A small sound classifier, trained from scratch.
Model: 2.33M parameters, waveform 16khz input, arch transformer, activation gelu, width 128.
Training: 14500 steps, batches of 64.
Rows from expert 3 of block 3, named by matrix and row number. Rows with one number belong to one neuron. Each number is 128 + 32 x the weight over its row's rms, rounded and kept within 0 to 255. All counts start at 0. After the name is the row's rms in percent of the matrix's.
# up: expert up (model.blocks.3.mlp.up, 8x128x128), inputs 0-127
# down: expert down (model.blocks.3.mlp.down, 8x128x128, transposed), outputs 0-127
up.89 012 [ 94 185 120 160 174 121 113 170 133 158  96 153 138 151  67 146 179 144  36  28  76  40  88 146 130 105 148 149 151 156 113 136 112 117 128 139 119 155 152 115 113 139 139 148 149 137 104 162 156 106 189 139 139  81 182 123 146 115 158 176 108 107 138 106 134 123 110  94 103  98 101  60 121 117  86 101 157 189 146 141 148 246 170 156 147 103  87 152 109  93 115 125 140 121 111 122 119 112 149 110 156 155 155 150 155 101 144 113 135 117 152 152 117 111 109  65  97 128  99 148 128 126 114 160 170 123 159 152]
down.89 015 [164  60 100 137 114 165 163 111 189 134 160  94 127 141 158  85 121 105 115 147 131 161 134 133  78 140 124 110 124  73 131 188 154 137 130 125 172  86 104 131 160  60  34 172  76 110 168  93 146 102 124 143 119 145 103 139  94 176  79 110 128 144 168 131  78 175 101 151 171 159  87 163 146  99 160 148  99 101  88 133 120 124  50 151 114 135 134 116 150  94 109  83 137  77 168  60 156 158 152 134 133 123  68 169 152 177 129 149 140 174 141 133 123 112 100 136 137 126 172 146 119 127  80 108 152 125 132  59]
up.90 026 [142 114 115 173 161 142 151 111 174 124 126 122 115 225 150 112 157 104 104 124 129 111 125 165 128 132 106 115 127 110 150 158 134 147 124 104 139 121 117 137 136 115  99 196 113 104 136 120 128  97 153 159 108  98 154  78 105 138 118 113  70  82 185 118 105 151 115 105 149 102  80 138 162  89 141 129 119 121  91 117 123 147 128 210 123 115 103 108  82 111  92 106 175 124 139  80 139 110 140 135 130 208 109 180 202 135 136 145 114 133 143 181  94 120  68 107 146 168 132 173 137 156   6 130 161 148 228 111]
down.90 019 [118 127 102 113 117 219 110 101 119 110 143 107  74  86 119 112 109  96 148 142 100 138 104 117  94 186 148  78  82 156 140 158 208 127 133 136 217  38  99 176 204 108 140 119 113 116 102  38 142  86 111 132 125 119 104 137 118 102 110  98 129 108 129 142 112 118  82 140 132 146 100  99 115 177 123 140  98 124 118 114 139 100 105  97 132 169 150  63 114  79 132  95 120 118 212 137 114 181 129 193 154 101 146 128 117 120 134 170 141 162 123 115 138 122 171 184 137 115 136 134 163 148 168 160 134 155 107 160]
up.91 068 [151 150 103 150 149 119 118 101 142 156  87 140 143 166 126 132 153 153  55  22  91  33  96 141 140  88 155 138 178 110 154 151 101 144 137 114 109 165 158 105 109 129  98 153 117 133 131 164 138  92 164 124 111 103 173 106 125 143 131 109  85 128 140 141 103 146 103 101 130  95  93  98 163  78 171 110 147 136 109 137 145 233 152 158 112  61  65 127 134 119  95 117 170 129 107 108 130  92 140  93 182 195  84 142 187 125 147 140 138 129 155 161 110 140 112  73 137 155 114 144 138 152 106 154 192 144 178  94]
down.91 105 [142 181 153 115 110 185  89 115 116  37  74 145 125 100  78 102  85 106  64  48  72  56  74 148 163 158 113  98 113 146 141 140 170 133  83 130 178  84 136 157 161 168 153 130 143 111 129  81 191 107 138 164 140  82 116 125 149 122 153 115 154 134  88 127 156  50  88 115 100 106 130 137 113  85 145  88 117 129 157 116 138 150 179 117 135 126  71 102 109 133 142 141 108 148 178 140 136 107 126 168 210 184 137 139 127 131 148 159 159  82 181 109 120 113 143 155 123 137 146  97 148 144 145 139 126 146 115 145]
up.92 007 [119 128 165 146 167 146 141 130 131 160 119 117 123 157 127 188 172 183 124 112 116 108 124 130 152 137 131 120  83 117 129 142 152 165 172 131 143 112 195 143 143 171 105 169 109 189 121 121  41 150 148 122 122 115 169  56 109 129  99 140 151 111 160 206  96 134 174 109 152 108 171 104 131 121 131 115 214 110 116 121 125 150 119 113 123  98 118 140 127 159  59 109 151 112 134  33 135  97 131 134  65 140 134  76 146 118 114 124  73  96 110 157  93 207  41  96 126 133 111 188 132 129  78 156 130 126 150 130]
down.92 018 [176  60 107 138 121 140 169  96 166 125 162  82 113 139 171  87 123  91 146 170 137 169 130 129  92 144 112 104 119  49 147 167 143 138 124  94 147 111  96 144 145  89  51 144  80 111 169 113 107 103 126 129  82 138 126 161  83 185  77  92 107 135 168 104  76 165  92 156 156 183 106 154 164 118 173 154 106 118  93 117 111 109  68 178 130 151 139 102 128  77 107 104 141 104 144  92 146 176 162 141 127 105  60 180 146 180 148 158 103 157 129 130 101 126 137 151 161 145 166 155 140 145  94 128 145 145 154  39]
up.93 191 [105 129  89 156 157 163 140 104 152 148 103 134 120 149 127 142 162 132  67  68  51  64  73 141 118 139 153 111 116 118 190 146 139 144 148 134 150 111 149 137 149 123 121 154 131 132 105 118 123  97 167 122 137  45 180 117 122 117 120 111 104 103 155 111 105 155 125 106 135 101  83  49 180 121 121 116 148 125 101  84 122 169 147 147 110  98  90 107  87  87 116 124 158 101 149 105 147 118 148 146 126 143  94 141 186 100 139 133 130 143 168 148 125 141 106  97 170 128  99 149 200 201 105 207 201 223 177 111]
down.93 060 [ 81 151 157  97 158 149  94 124 107 130 113 194 138  95  91 173 140 175 163 117  80 137  97 120 155 163 138 115  59 169 115 120 138 114  92 167 139  99 180 160 116 114 164  86 181 174  91 107  53 130  61 136 152  86 151  75 174  87 163 129 122 116  84 167 157 119 137 111 118 118 169  98  91 152 102 105 122  77 150  78 114  81 147 106 157 134  91 109  72 173 113 199 178 138 149 151 129 114 133 169  94 138 171 126 118  92 153 115 145 174  92 108 155 168 116 148 108  89  95 138 149 127 134 173 163 139 121 172]
up.94 011 [147 151  87 124 137 146 104  75 118 139  75 140 101 107  76 158 137 133 156 106  75  93  67 108 131 144 178 112 105 131 171 142 124  91  81 148 137 140 146 161 128 138 171  99 164 113 117 148 140  92 158 138 115  55 130 126 154 123 182  86 125 126 166 114 162 126  79 114  89 107  98  76 149 157 170  69 101 181 132  69 148 133 164 112 155 140 110  69  67 122 147 125 119 132 140 136 104 132 192 171 146 105 141 130 115 107 198 144 114 130 137 122 116 113 170 122 151 130 107 104 195 187 141 209 177 213 121 147]
down.94 035 [112 158 158  93  90 167  80 154 130  42 112 178 160 112  98 120  59  99  98  60  90  88  92 143 171 113 129 140 131 179 109  91 145 120  78 170 137 118 116 121 115 145 161  99 156 108 135 103 181 131 130 162 162 174 106 107 157 100 152 135 187 165  68 129 157  61 127 127 124  78 161 125  89 106 137  95 119 120 162 160 148 175 171  95 139 120  84 132 165 145 147 166  95 168 145 149 116  93 122 155 198 187 173 133  97 127 121 127 163 106 160  97 158 119 151 161 101 100 152  91 117 112 165 106 115 102  99 183]
up.95 010 [171 152 133 163 162 187 104  78 119 128  87 129 108 156 109 116 152 111  77 103  89 105  85 150 138 162 103  89 104 106 152 187 162 105  68 115 179  87 141 163 165 137 112 149 131 103 153  87 156 101 170 140 111  59 157 158 130 158 144  91  86 107 127  56 125 117  89  78  93 130  83 131 157  89 168  90 128 163 135  89 139 168 141 171 161 138 100  80  60 101 104 105 156 141 180  88 114 106 144 167 160 152  81 157 132 150 135 170 130 102 161 153  96  81 110  99 123 145 145 137 143 154  63 139 142 173 170  86]
down.95 018 [100 192 157  94 119 145  90 147  76 131 111 196 137 118 111 131 130 142 158 100 130 115 124 109 140 129 114 130 101 178 112  69 120 107 101 171 115 127 139 142 111 171 216  82 199 117  81 116 106 141 112 135 155 135 146 132 188  95 179 153 114 100  94 114 194  94 148  98  86 137 149 105  96 168 107 131 129 155 174 125 153  99 209 120 156 164 129 133 125 158 166 206 130 153 130 186  99 134 133 155 123 112 179  92  91  60 147 118 131 100  76  83 140  99 144 139 101  98  75 101 126 111 148 152  93 125 132 189]
up.97 176 [156 124 124 159 163 177 141  71 152 150  86 119 112 166 132 136 160 128  76  79  96  72 103 163 133 148 103  88 109  95 175 175 154 137 129 110 165  89 150 151 158 135  95 163 114 125 135  90 128 112 175 135 110  92 175 103 108 140 115  82 107  91 150 113 101 149 125  89 132  77 108 118 190  93 161 102 147 134  93  92 135 181 137 159 130 100  75  67 100 109  99 105 170 121 172  69 139  90 143 157 132 169  79 142 168 132 130 166 122 123 170 165 108 125  87  77 149 145 125 160 162 182  63 158 164 178 192  93]
down.97 014 [117 161 108 136 128 205 111 108 127  92 149 115  85 115 110 103 120  61 110 137  76 153  82 143  90 195 125  83  73 153 136 151 180 131 128 129 188  52 115 195 169 117 141 132 140 109  72  53 152  89 130 145 134  98 134 129 124  92 116 115  97 101 132  92 126 107  85 135 102 165 100  62 123 178 111 144 126 142 125 101 148 122 134 136 128 168 148  77 103  70 126 132 152 110 196 128 114 156 137 206 154  85 157 145 150  55 125 152 141 115 106 124 144  95 143 159 119 113  87 167 164 147 138 187 137 155 125 160]
up.98 146 [105 125  83 157 157 167 146 105 159 145 113 132 117 153 134 142 157 131  83  75  61  68  79 139 106 138 155 109 118 117 194 151 140 150 162 136 151 111 148 138 153 117 119 166 128 136 105 117 117  88 154 121 142  56 171 114 117 116 114 110 100 105 162 123  97 161 126 116 142 106  81  53 179 124 119 125 145 118  94  86 118 153 142 151 107  99  95 103  92  85 112 124 167  91 150 100 155 120 148 144 125 137  95 143 200  98 142 132 132 149 165 159 126 147 103 105 173 128  91 158 195 202 110 204 206 206 195 112]
down.98 014 [139  49 120 110 124 146 125 114 121 168 142 142 133 121 176 129 139 158 255 231 178 234 173  75 107 130 137 108  90  99 116 121 134 119 133 126 139 100 133 140 131  93  86 139 120 136 149 106  80 137  85  79 109 198 109 121 122 137 114 112 125 141 142 135 107 167 122 139 146 132 147 174 116 169 161 149 114 108 117 101 102  27  78 102 142 135 156 118 142 138 117 150 144 129 146 157 113 156 150 139 102  94 130 132  57 151 124 140 109 169  81 144 136 144 109 155 136 125 146 134 119 105 102 116 113 128 120 128]
up.99 013 [130 143 113 152 152 157 118  88 128 155  63 145 125 146  95 147 162 147  56  50  59  48  84 146 142 132 142 116 124 118 177 157 137 135 123 129 148 120 168 138 137 146 116 147 137 136 118 119 135 112 192 117 122  50 189 114 135 126 140 101 113 105 148 112 123 140 112  86 106  73 110  66 161 101 144  87 153 148 117  98 140 223 161 141 130  94  63  99  93 123 113 121 154 125 150 103 136 102 154 145 148 166  94 139 169 113 148 146 133 126 162 149 120 129 105  78 145 140 106 138 176 180  93 190 189 197 166 110]
down.99 008 [115  99 136 136 113  33 135 157 126 157 137 139 165 150 142 142 136 163 172 126 176 145 177 107 156  53 136 177 202 115 109 132  64 119 145 129  56 226 135  57  79 142 113 144 127 143 174 227 135 159 127 110 125 167 120 125 124 157 128 157 132 137 148 147 123 151 168 149 135 104 134 165 136 146 124 145 137 137 115 160 134 123 126 116 116  90 146 184 153 160 139 128 108 132  51 147 116 114  92  19 135 115 102 107 108 167 102 102 127 116 110 142 124 134 113  88 120 136 146 122  90 101 112  82 109  92 127 108]
up.100 049 [178 162 156 159 147 129 107 102 125 148  45 147 135 142  75 130 146 112  60  49 130  49 125 169 145 108  98 130 169 126 104 153 116 114 100 109 128 146 151 125 116 161 108 143 126 102 147 135 173 117 180 136 107 133 167 118 136 150 154 112 124 105 123  98 144 116  89  82  97  88 105 146 117  79 178  65 134 165 154 156 164 244 161 153 167  97  59 114 142 104 106 109 140 156 132 115 104  96 154 110 188 180 105 149 135 138 147 157 148 102 172 154 116  93 110  69  90 162 133 124 103 105  79 117 144 104 144 102]
down.100 236 [150 110 118  89  83 143 112 116 107 120 144 127 139 102 155  94  89 122 255 192 159 220 144  65  99 112 133 117 120 111 123 126 127  72 111 117 133 112  96 133 138  95 123 132 127 107 151 114 129 108  75 100 116 195  87 172 127 142 133 111 131 149 135 106 127 153 113 159 118 183 131 163 116 176 155 138  75 146 131 128 120  12 117 121 143 185 170 126 181 118 149 141 103 147 143 183 107 175 156 128 142  54 119 134  54 151 134 141 124 142  98 130 127 111 149 194 134 137 149 116 125 111 136 115 108 136 118 114]
up.103 043 [160 114  95 144 139 146 146  81 161 150 117 119 130 192 145 122 133 157 112  96 116  87 117 133 150 117 137 110 140  88 176 188 122 155 148 100 131 131 154 125 133 118  87 170 105 135 145 129 118  84 137 113  96 118 148  97 102 153 111  90  79 126 160 151  94 179 116 116 148  98  95 128 196  52 165 129 129 118  81 106 124 137 132 162 102  83  83  95 125 136  84  97 220 112 135  69 151  90 117 118 150 189  69 142 187 138 127 165 119 140 143 172  88 148  99 110 157 159 118 156 159 178  95 151 190 166 220  78]
down.103 053 [188  97 111 128  86 157 143  73 194  69 131 125 139 120 130  69  90  89  70 116  96 128  96 145 111 148 110 107 135  70 150 183 141 134 105 146 166 101 120 132 148  63  72 151 123 118 180 109 183  95 138 141 141 109  96 136 117 181 118  84 143 163 137 125 108 139  95 138 150 138  91 155 148  58 189 121  97 105 105 125 117 156 108 154 102 125 100  94 138 115 141 115 121  97 166  48 177 108 143 148 180 158  69 177 168 182 142 148 180 148 166 107 145 111 104 148 139 108 180 129 135 146  98 121 162 143 124  64]
up.105 027 [142 138 113 125 156 160 117 104 100 136  94 143 122 157 112 128 147 136  87 106  82 103  77 151 152 149 151 109 102 122 136 165 144 112  66 129 151 113 141 155 138 135 127 108 145 119 133 113 131  61 157 127 112  59 149 122 138 136 149 112  77  95 163  73 136 142  90  77 104  96  82 110 137  88 147  89 129 152 118  95 136 167 144 160 142 126  94  92  54 146  95 130 171 159 154  93 132 115 197 164 167 199 118 177 195 129 211 150 112 136 154 136 102 115 128 109 129 146 128 145 146 148 105 163 230 160 229 123]
down.105 029 [109 137 129 106 120 108 134 124 110 116 136 192 169 112 141 119 138 101 150 140 115 167 114 148 131 115 121 146 114 117 142  34  77  97  89 178  81 147  91 122  52 125 179  50 211 109 103 148  98 124  83 127 161 104 122 136 186 107 177 122  96 155 113  69 161 133 143 112 116 154 120 103 135 140 115 128 106 154 146 106 137  99 200 151 132 142 157 118 103 123 183 227 156 143  97 162 131 120 161 150 137 104 132 148 122 103 140  70 148 138 120  53 183 127 157 158 143  57  95 127 156 143 149 169 127 154 154 139]
up.106 008 [ 82 162 108 142 153 141 123 132 126 159  84 149 124 137  85 159 159 155  70  56  39  63  66 145 137 138 166 126 104 143 176 134 140 117 115 142 142 124 157 142 128 142 141 131 159 149  91 130 148 119 172 125 137  43 177 133 152 104 155 137 108 115 144  94 143 147 128  98 103  98 117  36 168 136  84  98 157 178 121  84 151 200 165 140 132 108  88 118  80 133 129 134 144 116 139 113 130 113 157 146 130 141 143 129 152  89 151 122 123 130 145 135 125 109 115  87 145 116  88 126 191 187 111 210 180 206 163 152]
down.106 006 [166  91 128 102 102 210 109 106  97 143 124 112  89 113 144  98 113 126 203 151 167 192 167  92 118 146  97  70  77 102 139 179 170 105 138  86 195  43 105 162 199 115  84 128 116 117 159  42 108 120  89  66 106 145  97 157 137 148 109 107 107 150 131 104  99 158 129 102  99 151 106 171 143 154 170 125 116 111 118  88 146  84  87 148 137 121 164  98 115 104 108 132 139 110 204 150 106 167 161 164 152  78 109 125 103 156 141 192 126 129 142 155 104 142 150 129 146 160 148 142 139 133 122 128  95 147 135 113]
up.107 009 [122 108 133 135 164 137 130 122 107 138 110 117 118 137 125 161 144 163 141 128 125 120 132 117 153 141 125 118  92 115 142 128 153 190 195 118 145 108 158 141 142 147 103 163 100 170 125 116  26 132 130  73 109 124 147  24  93 125  90 117 145 109 156 173  73 133 154 106 136  98 178 121 128 120 128 109 178  96 100 108  67 129 104 103 127  64 110 120 123 161  28 119 164 127 134  72 163 106 156 159  94 145 128 119 143 137 152 134  90 142 163 186 119 241  84 126 142 147 136 218 141 138 122 139 143 136 159 130]
down.107 009 [180  45 113 138 115 141 153 104 162 122 159  79 115 137 163  85 119  99 137 160 145 171 140 121  94 139 116 109 124  68 133 218 142 138 126  98 147 113  99 138 148  89  24 163  67 110 173 115 132 106 130 132  91 146 117 156  82 180  77 101 123 135 169 111  80 157  89 167 153 171 100 164 150 108 178 153 102 111  92 123 108 115  46 167 126 139 128 109 137  92 112  94 133 101 145  90 140 173 149 135 133 113  71 175 147 183 140 163 115 150 138 139 105 112 119 146 145 154 174 150 126 132  88 114 137 130 142  54]
up.109 027 [182 128 118 158 155 172 133  62 158 137 115 120 118 162 146 129 148 110  72  63 107  67 110 165 125 136  97  94 132  72 177 173 152 147 144 105 161  98 135 141 160 146  86 171 102 110 142 101 161 103 164 127 105  99 162 115 103 153 110  69 105 120 141 109  87 141 132 119 140 111  94 116 184  82 193 123 149 112 105 105 134 167 137 160 118  84  90  89 116  94  96 105 154 126 166  89 132  98 116 140 163 169  59 145 178 132  96 168 134  89 182 162 102 112  81  82 159 161 124 147 155 171  77 160 166 166 174  72]
down.109 208 [112 191 160 123 110 114 105 140 123  77  72 151 164 109  50 136 101 129  34  41  75  35  85 148 162 128 127 143 161 152 117 120 105 113  78 152 108 172 150 124 105 155 186 109 168 140 117 162 147 128 118 163 152  64 129 128 152 115 176 139 160 154  96 133 181  75 119 115  99 135 141 102 108  80 116  67 112 132 159 141 131 179 194 142 147 118  52 128 103 134 158 152 116 146 113 129 147  96 124 133 162 183 142 144 148 112 167 114 157 109 181  97 134 141 134 143 107 113 115  94 132 134 147 148 160 124 131 145]
up.111 178 [145 169 194 136 153 122 103 155 125 120  84 162 147 124  75 129 137  96 110 135 150 139 132 161 131 117  60 141 134 166  43 113 118  88  84 138 123 136 111 127 109 167 153 107 151 102 130 131 147 146 158 148 141 137 126 142 142 127 164 170 159 113 114  74 175  89 112 103  90 120 155 159  62 131 122  71 123 185 195 170 137 176 161 129 210 182 118 138 136 111 141 142 100 173 127 136 100 116 147 132 108 108 183 141  76 134 137 125 143  88 143 112 138  84 121 105  52 122 139 114  65  57  88  91  76  64 106 160]
down.111 304 [126 117 130 145 117  20 155 158 179 118 158 141 191 133 148 127 131 131 125 147 143 145 131 126 107  59 117 191 210 115 101 107  63 128 121 155  59 222 132  52  61  91 113 128 133 146 153 231 136 130 126 133 147 153 120 144 139 159 129 154 140 152 126 158 129 149 121 139 167 160 128 154 133 114 116 139 121 125 119 177 119 144 125 146 132 134 123 174 153 109 148 119 120 105  43  97 150 119 114  42 122 132 112 141 128 161 118  74 150 146 131  95 143 144 119 127 120  79 156 109  93 105 115  87 128  97 127 107]
up.112 030 [137 141 114 154 148 151 118  89 125 159  50 148 130 148  95 147 163 149  52  53  67  49  91 147 145 126 141 120 131 116 171 151 128 133 121 129 140 126 174 133 129 148 116 146 138 137 124 124 137 115 192 119 122  57 193 111 137 130 144 103 113 102 144 113 127 138 110  76 105  67 112  74 157  96 152  80 153 152 117 106 145 234 161 135 129  91  60 104  99 125 116 123 155 127 144 106 133  99 153 138 154 178  93 137 167 117 146 141 134 125 160 145 121 127 105  72 142 137 110 137 168 173  90 184 191 190 165 107]
down.112 016 [113 108 136 145 139  20 147 172 136 162 137 139 176 159 146 154 157 168 169 144 171 145 167 111 138  53 129 185 198 121  99 103  61 125 144 134  48 229 140  58  67 135 123 138 129 148 152 230 113 156 127 120 128 156 131 122 128 143 134 164 134 142 142 141 132 156 163 128 150 110 135 147 128 134 113 138 138 135 125 162 121 128 134 134 123  98 123 190 145 140 132 128 126 127  37 127 137 112 106  30 101 125 122 120 116 148 112  82 122 133 115 130 126 141 104  92 116 113 131 119  91 100 106  93 121  90 136 123]
up.113 554 [166 166 172 159 155 134 102 113 121 148  55 153 138 137  60 142 159 113  53  33 126  45 125 175 141 110  96 130 162 134  91 153 124 117 106 117 133 137 160 126 122 173 116 141 129 112 140 128 157 134 193 141 113 128 177 110 140 142 151 125 142 100 124 100 145 107 101  84  92  91 134 136 101  92 161  66 151 161 161 161 152 239 164 139 176 104  63 120 141 101 105 109 133 156 136 110 109  99 161 117 169 163 119 140 133 135 147 157 143  98 178 149 117 106 102  66  80 155 132 131  93  95  75 116 135  96 136 114]
down.113 304 [144 114 124  92  82 132 114 120 108 122 143 131 146 101 150  97  90 125 230 197 157 225 143  66  98 105 133 123 125 114 119 122 119  57 110 119 123 122  98 128 130  94 125 130 131 114 148 124 119 112  62 107 118 189  88 168 128 141 134 116 130 149 133 106 128 157 116 158 120 196 136 157 113 174 150 135  71 142 132 131 118   6 118 124 149 204 168 131 182 119 147 146 108 147 134 193 110 173 156 120 136  51 122 135  56 149 137 131 124 150 100 129 128 117 147 202 131 132 144 117 122 107 136 116 113 133 119 116]
up.115 007 [126 172 149 139 152 136 100 134 134 142  70 183 161 135  64 137 148 115  68  87  79  87  63 169 129 116 108 142 131 155  97 118 116  88  88 164 128 140 130 129 109 163 165 100 179 117 112 137 143  82 181 131 158  77 158 136 156 118 185 155 137  99 156  51 177 112 112  94  82  85 110  90  97 129 118  58 133 190 159 131 123 203 192 139 185 152  87 118 110  87 158 152 126 160 133 127 123  97 177 151 121 130 164 155 141 112 170 119 159 104 166 101 149 103 121  94  91 106 115 122 120 118  90 155 177 135 159 156]
down.115 061 [169  83 107 127  66  90 158  97 192 113 148 138 163 129 152  97  97 110 109 149 126 153 119 133 104  89 118 161 185  83 127 129  87 124 118 177 102 166 113  76  97  80  91 140 140 115 198 174 183 133 145 107 162 142 104 164 132 203 140 112 142 154 152 103 128 153 116 142 167 139  99 170 139  82 161 144 105 142 113 166 116 147 132 140 114 118 116 140 173 109 179 129 102  97  99  87 154 111 117  82 148 145  64 156 142 212 109 100 184 143 147  90 178  93 131 140 127  83 199 112 107 119  90  87 130 119 116  53]
up.117 018 [186 152 114 150 132 129 120  86 146 140  92 138 126 140  96 105 127 103  74  61 117  62 111 165 127 112 117 125 170 116 139 187 105 106  93 105 124 151 129 126 116 127 111 129 131  83 160 140 199  87 167 140 110 125 149 128 130 161 156 101  99 121 118  75 137 138  73 109 108 105  58 142 154  33 176 103 102 163 132 134 161 207 161 172 130 111  86  94 129  88 102  97 185 141 129 108 109 106 139 115 225 173  80 158 142 146 143 160 161 119 163 154 121  61 123  87 118 163 138 120 131 140  88 125 154 139 153  81]
down.117 014 [119 183 149 123 172 133  90 156 135  89 114  78 112 116 103 154 143 137 164 138 122  81 110 104 117 147 106 110 119 162 116 144 182 181 105  80 172 103 143 144 187 173 126 189  62 140  99 112 133 131 140 187 120 147 117 130 102 111  84 153 184 111  92 203 107  80 118 116 147 201 154 160 111 153 105 125 150 122 153 148 137 109 119 122 159 194  92 139 147 109  71  62  86 150 144 113 110 192  72 115 109 144 172  88  65 108 125 150  86 112 139 148  56 117 127 177 122 176 138 106 121 126 143 104  99 128 111 167]
up.118 006 [ 90 181 194 158 169 126 129 180 160 154 110 142 140 146  84 166 173 144  60  55  94  63  98 173 137 116 117 140 133 154  85 130 135 112 116 140 130 135 163 127 122 182 136 149 140 152 101 142 134 153 180 168 139 112 167 109 137 114 136 178 147 106 138 138 150 114 164 107 138 119 152  78 106 124  76 102 187 173 167 158 166 233 155 152 172 141 101 159 128 105 115 116 120 131 121  81 109  98 142 105  86 131 179 100 130  98 122 114 113  72 131 127 108 116  62  77  73 116  97 131 106 101  70 142 112  90 133 168]
down.118 012 [156 113 140 135  96  36 135 116 118 112 140 120 153 117 138 108 130  77 181 162 161 174 143 139 119  80 101 162 195  93 124 103  63 105 126 133  61 208  88  83  78 140 134  97 142  97 182 214 137 132 124 104 131 147 110 195 135 194 138 120 122 147 138  66 127 128 100 141 121 184 129 157 139 152 147 139 111 161 141 152 146 130 140 155 155 136 154 145 130  75 168 134 118 144  54 144  99 152 125  70 159 100  79 148 116 189 113 105 139 111 143  97 141 100 184 138 132 110 170 123 120 124 140 108 105 123 130  68]
up.119 015 [ 96 190 136 156 164 115 115 178 125 158 100 157 146 152  63 151 178 143  36  23  83  48  93 149 131  96 143 153 157 159 101 131 108 115 125 143 114 159 157 108 109 147 143 139 152 140 106 165 158 120 190 139 142  91 176 133 155 116 162 182 113 116 141 117 147 123 114  98 111 103 119  67 114 113  85 102 162 191 148 154 156 247 173 147 151 104  87 161 120 103 123 128 133 122 106 116 110 109 140  96 145 155 158 139 152 101 134 108 137 107 145 136 119 117 110  63  88 121 100 132 115 113 107 147 153 109 147 153]
down.119 012 [197  48 130 141 106 104 151 114 159 108 144 105 140 131 152  90 123  90 149 150 161 171 159 149 128 109  82 135 159  64 123 178 112 118 135 111 123 145  80 106 124 101  42 156  83 103 199 149 148 123 115 112 107 148  95 150  95 208  94 113 137 172 151 102  97 142 113 142 148 174 115 177 146  96 185 132 104  92 109 141 138 128  58 171 135 121 163 133 140  99 118  95 139 115 118  95 138 122 153  97 151 124  61 153 145 210 118 152 143 136 160 145 121 102 118 123 137 155 194 131 115 122  94 104 120 118 132  28]
up.120 007 [151 113  97 175 172 147 146  93 166 136 129 104 105 136 167 101 149  70 102 141 124 129 121 172 101 146 132  97 135  99 159 173 136 101 107  81 142 118 103 159 144  95  87 156 107  97 149 123 240  96 117 156 104  96 142 169 106 142 131  94  93 117 117  54  96 158  95 136 149 137  59 131 168 106 143 142  82 137 129 109 169 162 100 171 113 135 131 100 112  85  98 103 167 123 152 113 101 122 135 124 189 137  75 131 161 134  97 167 122 139 135 161  93   0 107 106 151 160 127 115 147 155 107 143 163 151 151  90]
down.120 486 [ 97 134 122 122 121  34 134 164 140 127 137 182 202 132 132 126 130 133 129 135 128 138 126 128 130  70 130 202 176 157 105  62  52 121 105 178  40 220 121  65  27 111 153 101 166 128 119 219 124 120 102 139 172 130 115 126 155 118 155 165 123 140 119 125 161 132 134 136 139 129 127 128 113 126  92 130 110 125 140 154 121 122 164 135 129 131 120 176 138 137 158 180 127 128  44 140 144 114 128  78 120 135 148 137 130 124 127  62 169 152 119  91 176 127 127 133 112  86 122 108 108 109 131 116 137 105 132 150]
up.121 017 [179 124  91 164 165 141 130  72 144 135 111 134 120 180 150 100 139 107  59  93 122  91 113 158 155 118 117 115 157 105 155 167 119 147 132  98 130 141 118 130 127 120  83 154 114  88 151 132 151  78 158 117 103  95 161 118 104 148 135  88  67 113 146 110  90 142  90 102 131  73  64 151 167  64 183 127 111 123  81 123 129 163 159 186 112  79  70  91 109 110  82 119 178 135 136 116 137  93 118 126 186 203  75 167 180 149 142 162 144 130 157 178 114 111 114  81 139 169 138 158 128 147  82 135 175 142 199  85]
down.121 025 [129 172 148  90 116 111  97 154 133 113 119 167 172  96 106 132 104 128 196 122 111 113 119 156 146  95 119 156 141 168 103  51 109 119  93 162 112 135 103 101 105 170 178 104 146 111 123 137 155 157  80 161 166 151  71 132 163 139 158 170 158 141  76 157 184  80 128 121 160 190 143 148  96 171 120 135 103 147 176 168 158  86 179 108 150 185 131 160 163 111 160 159 100 161 109 161 115 129  77 105 121 120 147  88  56 124 101  79 158 116 109  66 142  88 144 180  99  76 147  51 120 107 143 121  83 123  98 145]
up.122 056 [177 160 179 150 143 132  98 108 114 137  51 156 140 133  60 134 144 108  72  57 143  56 137 177 151 109  87 130 162 131  87 150 122 112  98 115 131 137 154 128 117 178 116 134 129 100 149 125 161 143 181 140 110 146 165 112 142 147 156 120 149 107 115  92 152  99 100  82  85  91 143 157  97  84 171  62 140 159 166 163 151 225 160 137 180 107  63 117 146 112 107 111 127 169 136 114 106  98 155 121 181 167 118 140 118 145 144 160 145  93 181 143 118 101 110  80  79 156 142 124  82  88  74 104 119  91 128 112]
down.122 024 [140 125 125 122 104 148 118 128 112 143 156 100 125 105 142 119 111 138 217 201 153 205 143  60  92 115 140 108 116 117 107 132 144  74 131 100 144 104 114 140 157 102 119 152 101 135 131 108 114 123  89 105  97 193 109 146 110 126 111 119 143 135 143 127 117 163 121 167 120 198 142 136 105 206 146 142 104 140 129 143 126   9 100  96 149 213 173 128 193 107 133 113  93 140 148 181 104 165 148 122 114  29 143 119  55 127 136 141  96 146  76 141  99 101 133 187 122 137 134 120 117 100 126 122 109 124 101 137]
up.123 010 [183 167 177 152 140 131 103 102 104 152  48 138 125 131  61 150 154 120  83  55 149  73 144 155 146 123  81 121 149 120 101 151 136 112 117 103 139 125 162 134 127 179 112 140 123 118 156 116 168 153 196 129  99 151 160 117 137 152 153 114 152 110 116 117 152  99  99  82  84  88 152 162 115 107 177  66 162 176 162 158 159 246 156 118 176  98  69 117 147 111 112 100 115 154 142 116  93 104 140 123 160 158 112 127 101 153 124 159 132  82 159 150 110 102 109  60  88 157 148 124  95  95  83  99  99 101 110 106]
down.123 014 [143  98 141 107  98 104 116 124  99 145 141 108 132 133 158 113 121 154 250 176 194 224 185  61 136  96 123 126 144  90 116 162 112  92 144  98 110 147 117 114 136 127  98 155 109 126 175 156 126 145  97  97  95 202  97 159 113 160 117 121 129 141 145 139 108 159 149 156 118 153 150 182 129 178 158 148 102 140 122 131 131  38  92 113 132 144 172 151 166 162 133 112 110 150 118 176  90 154 120  74 139  65 102 107  54 168 113 142 100 119  84 151  99 117 117 141 132 158 155 125 102 100 115  89  85 112 123  98]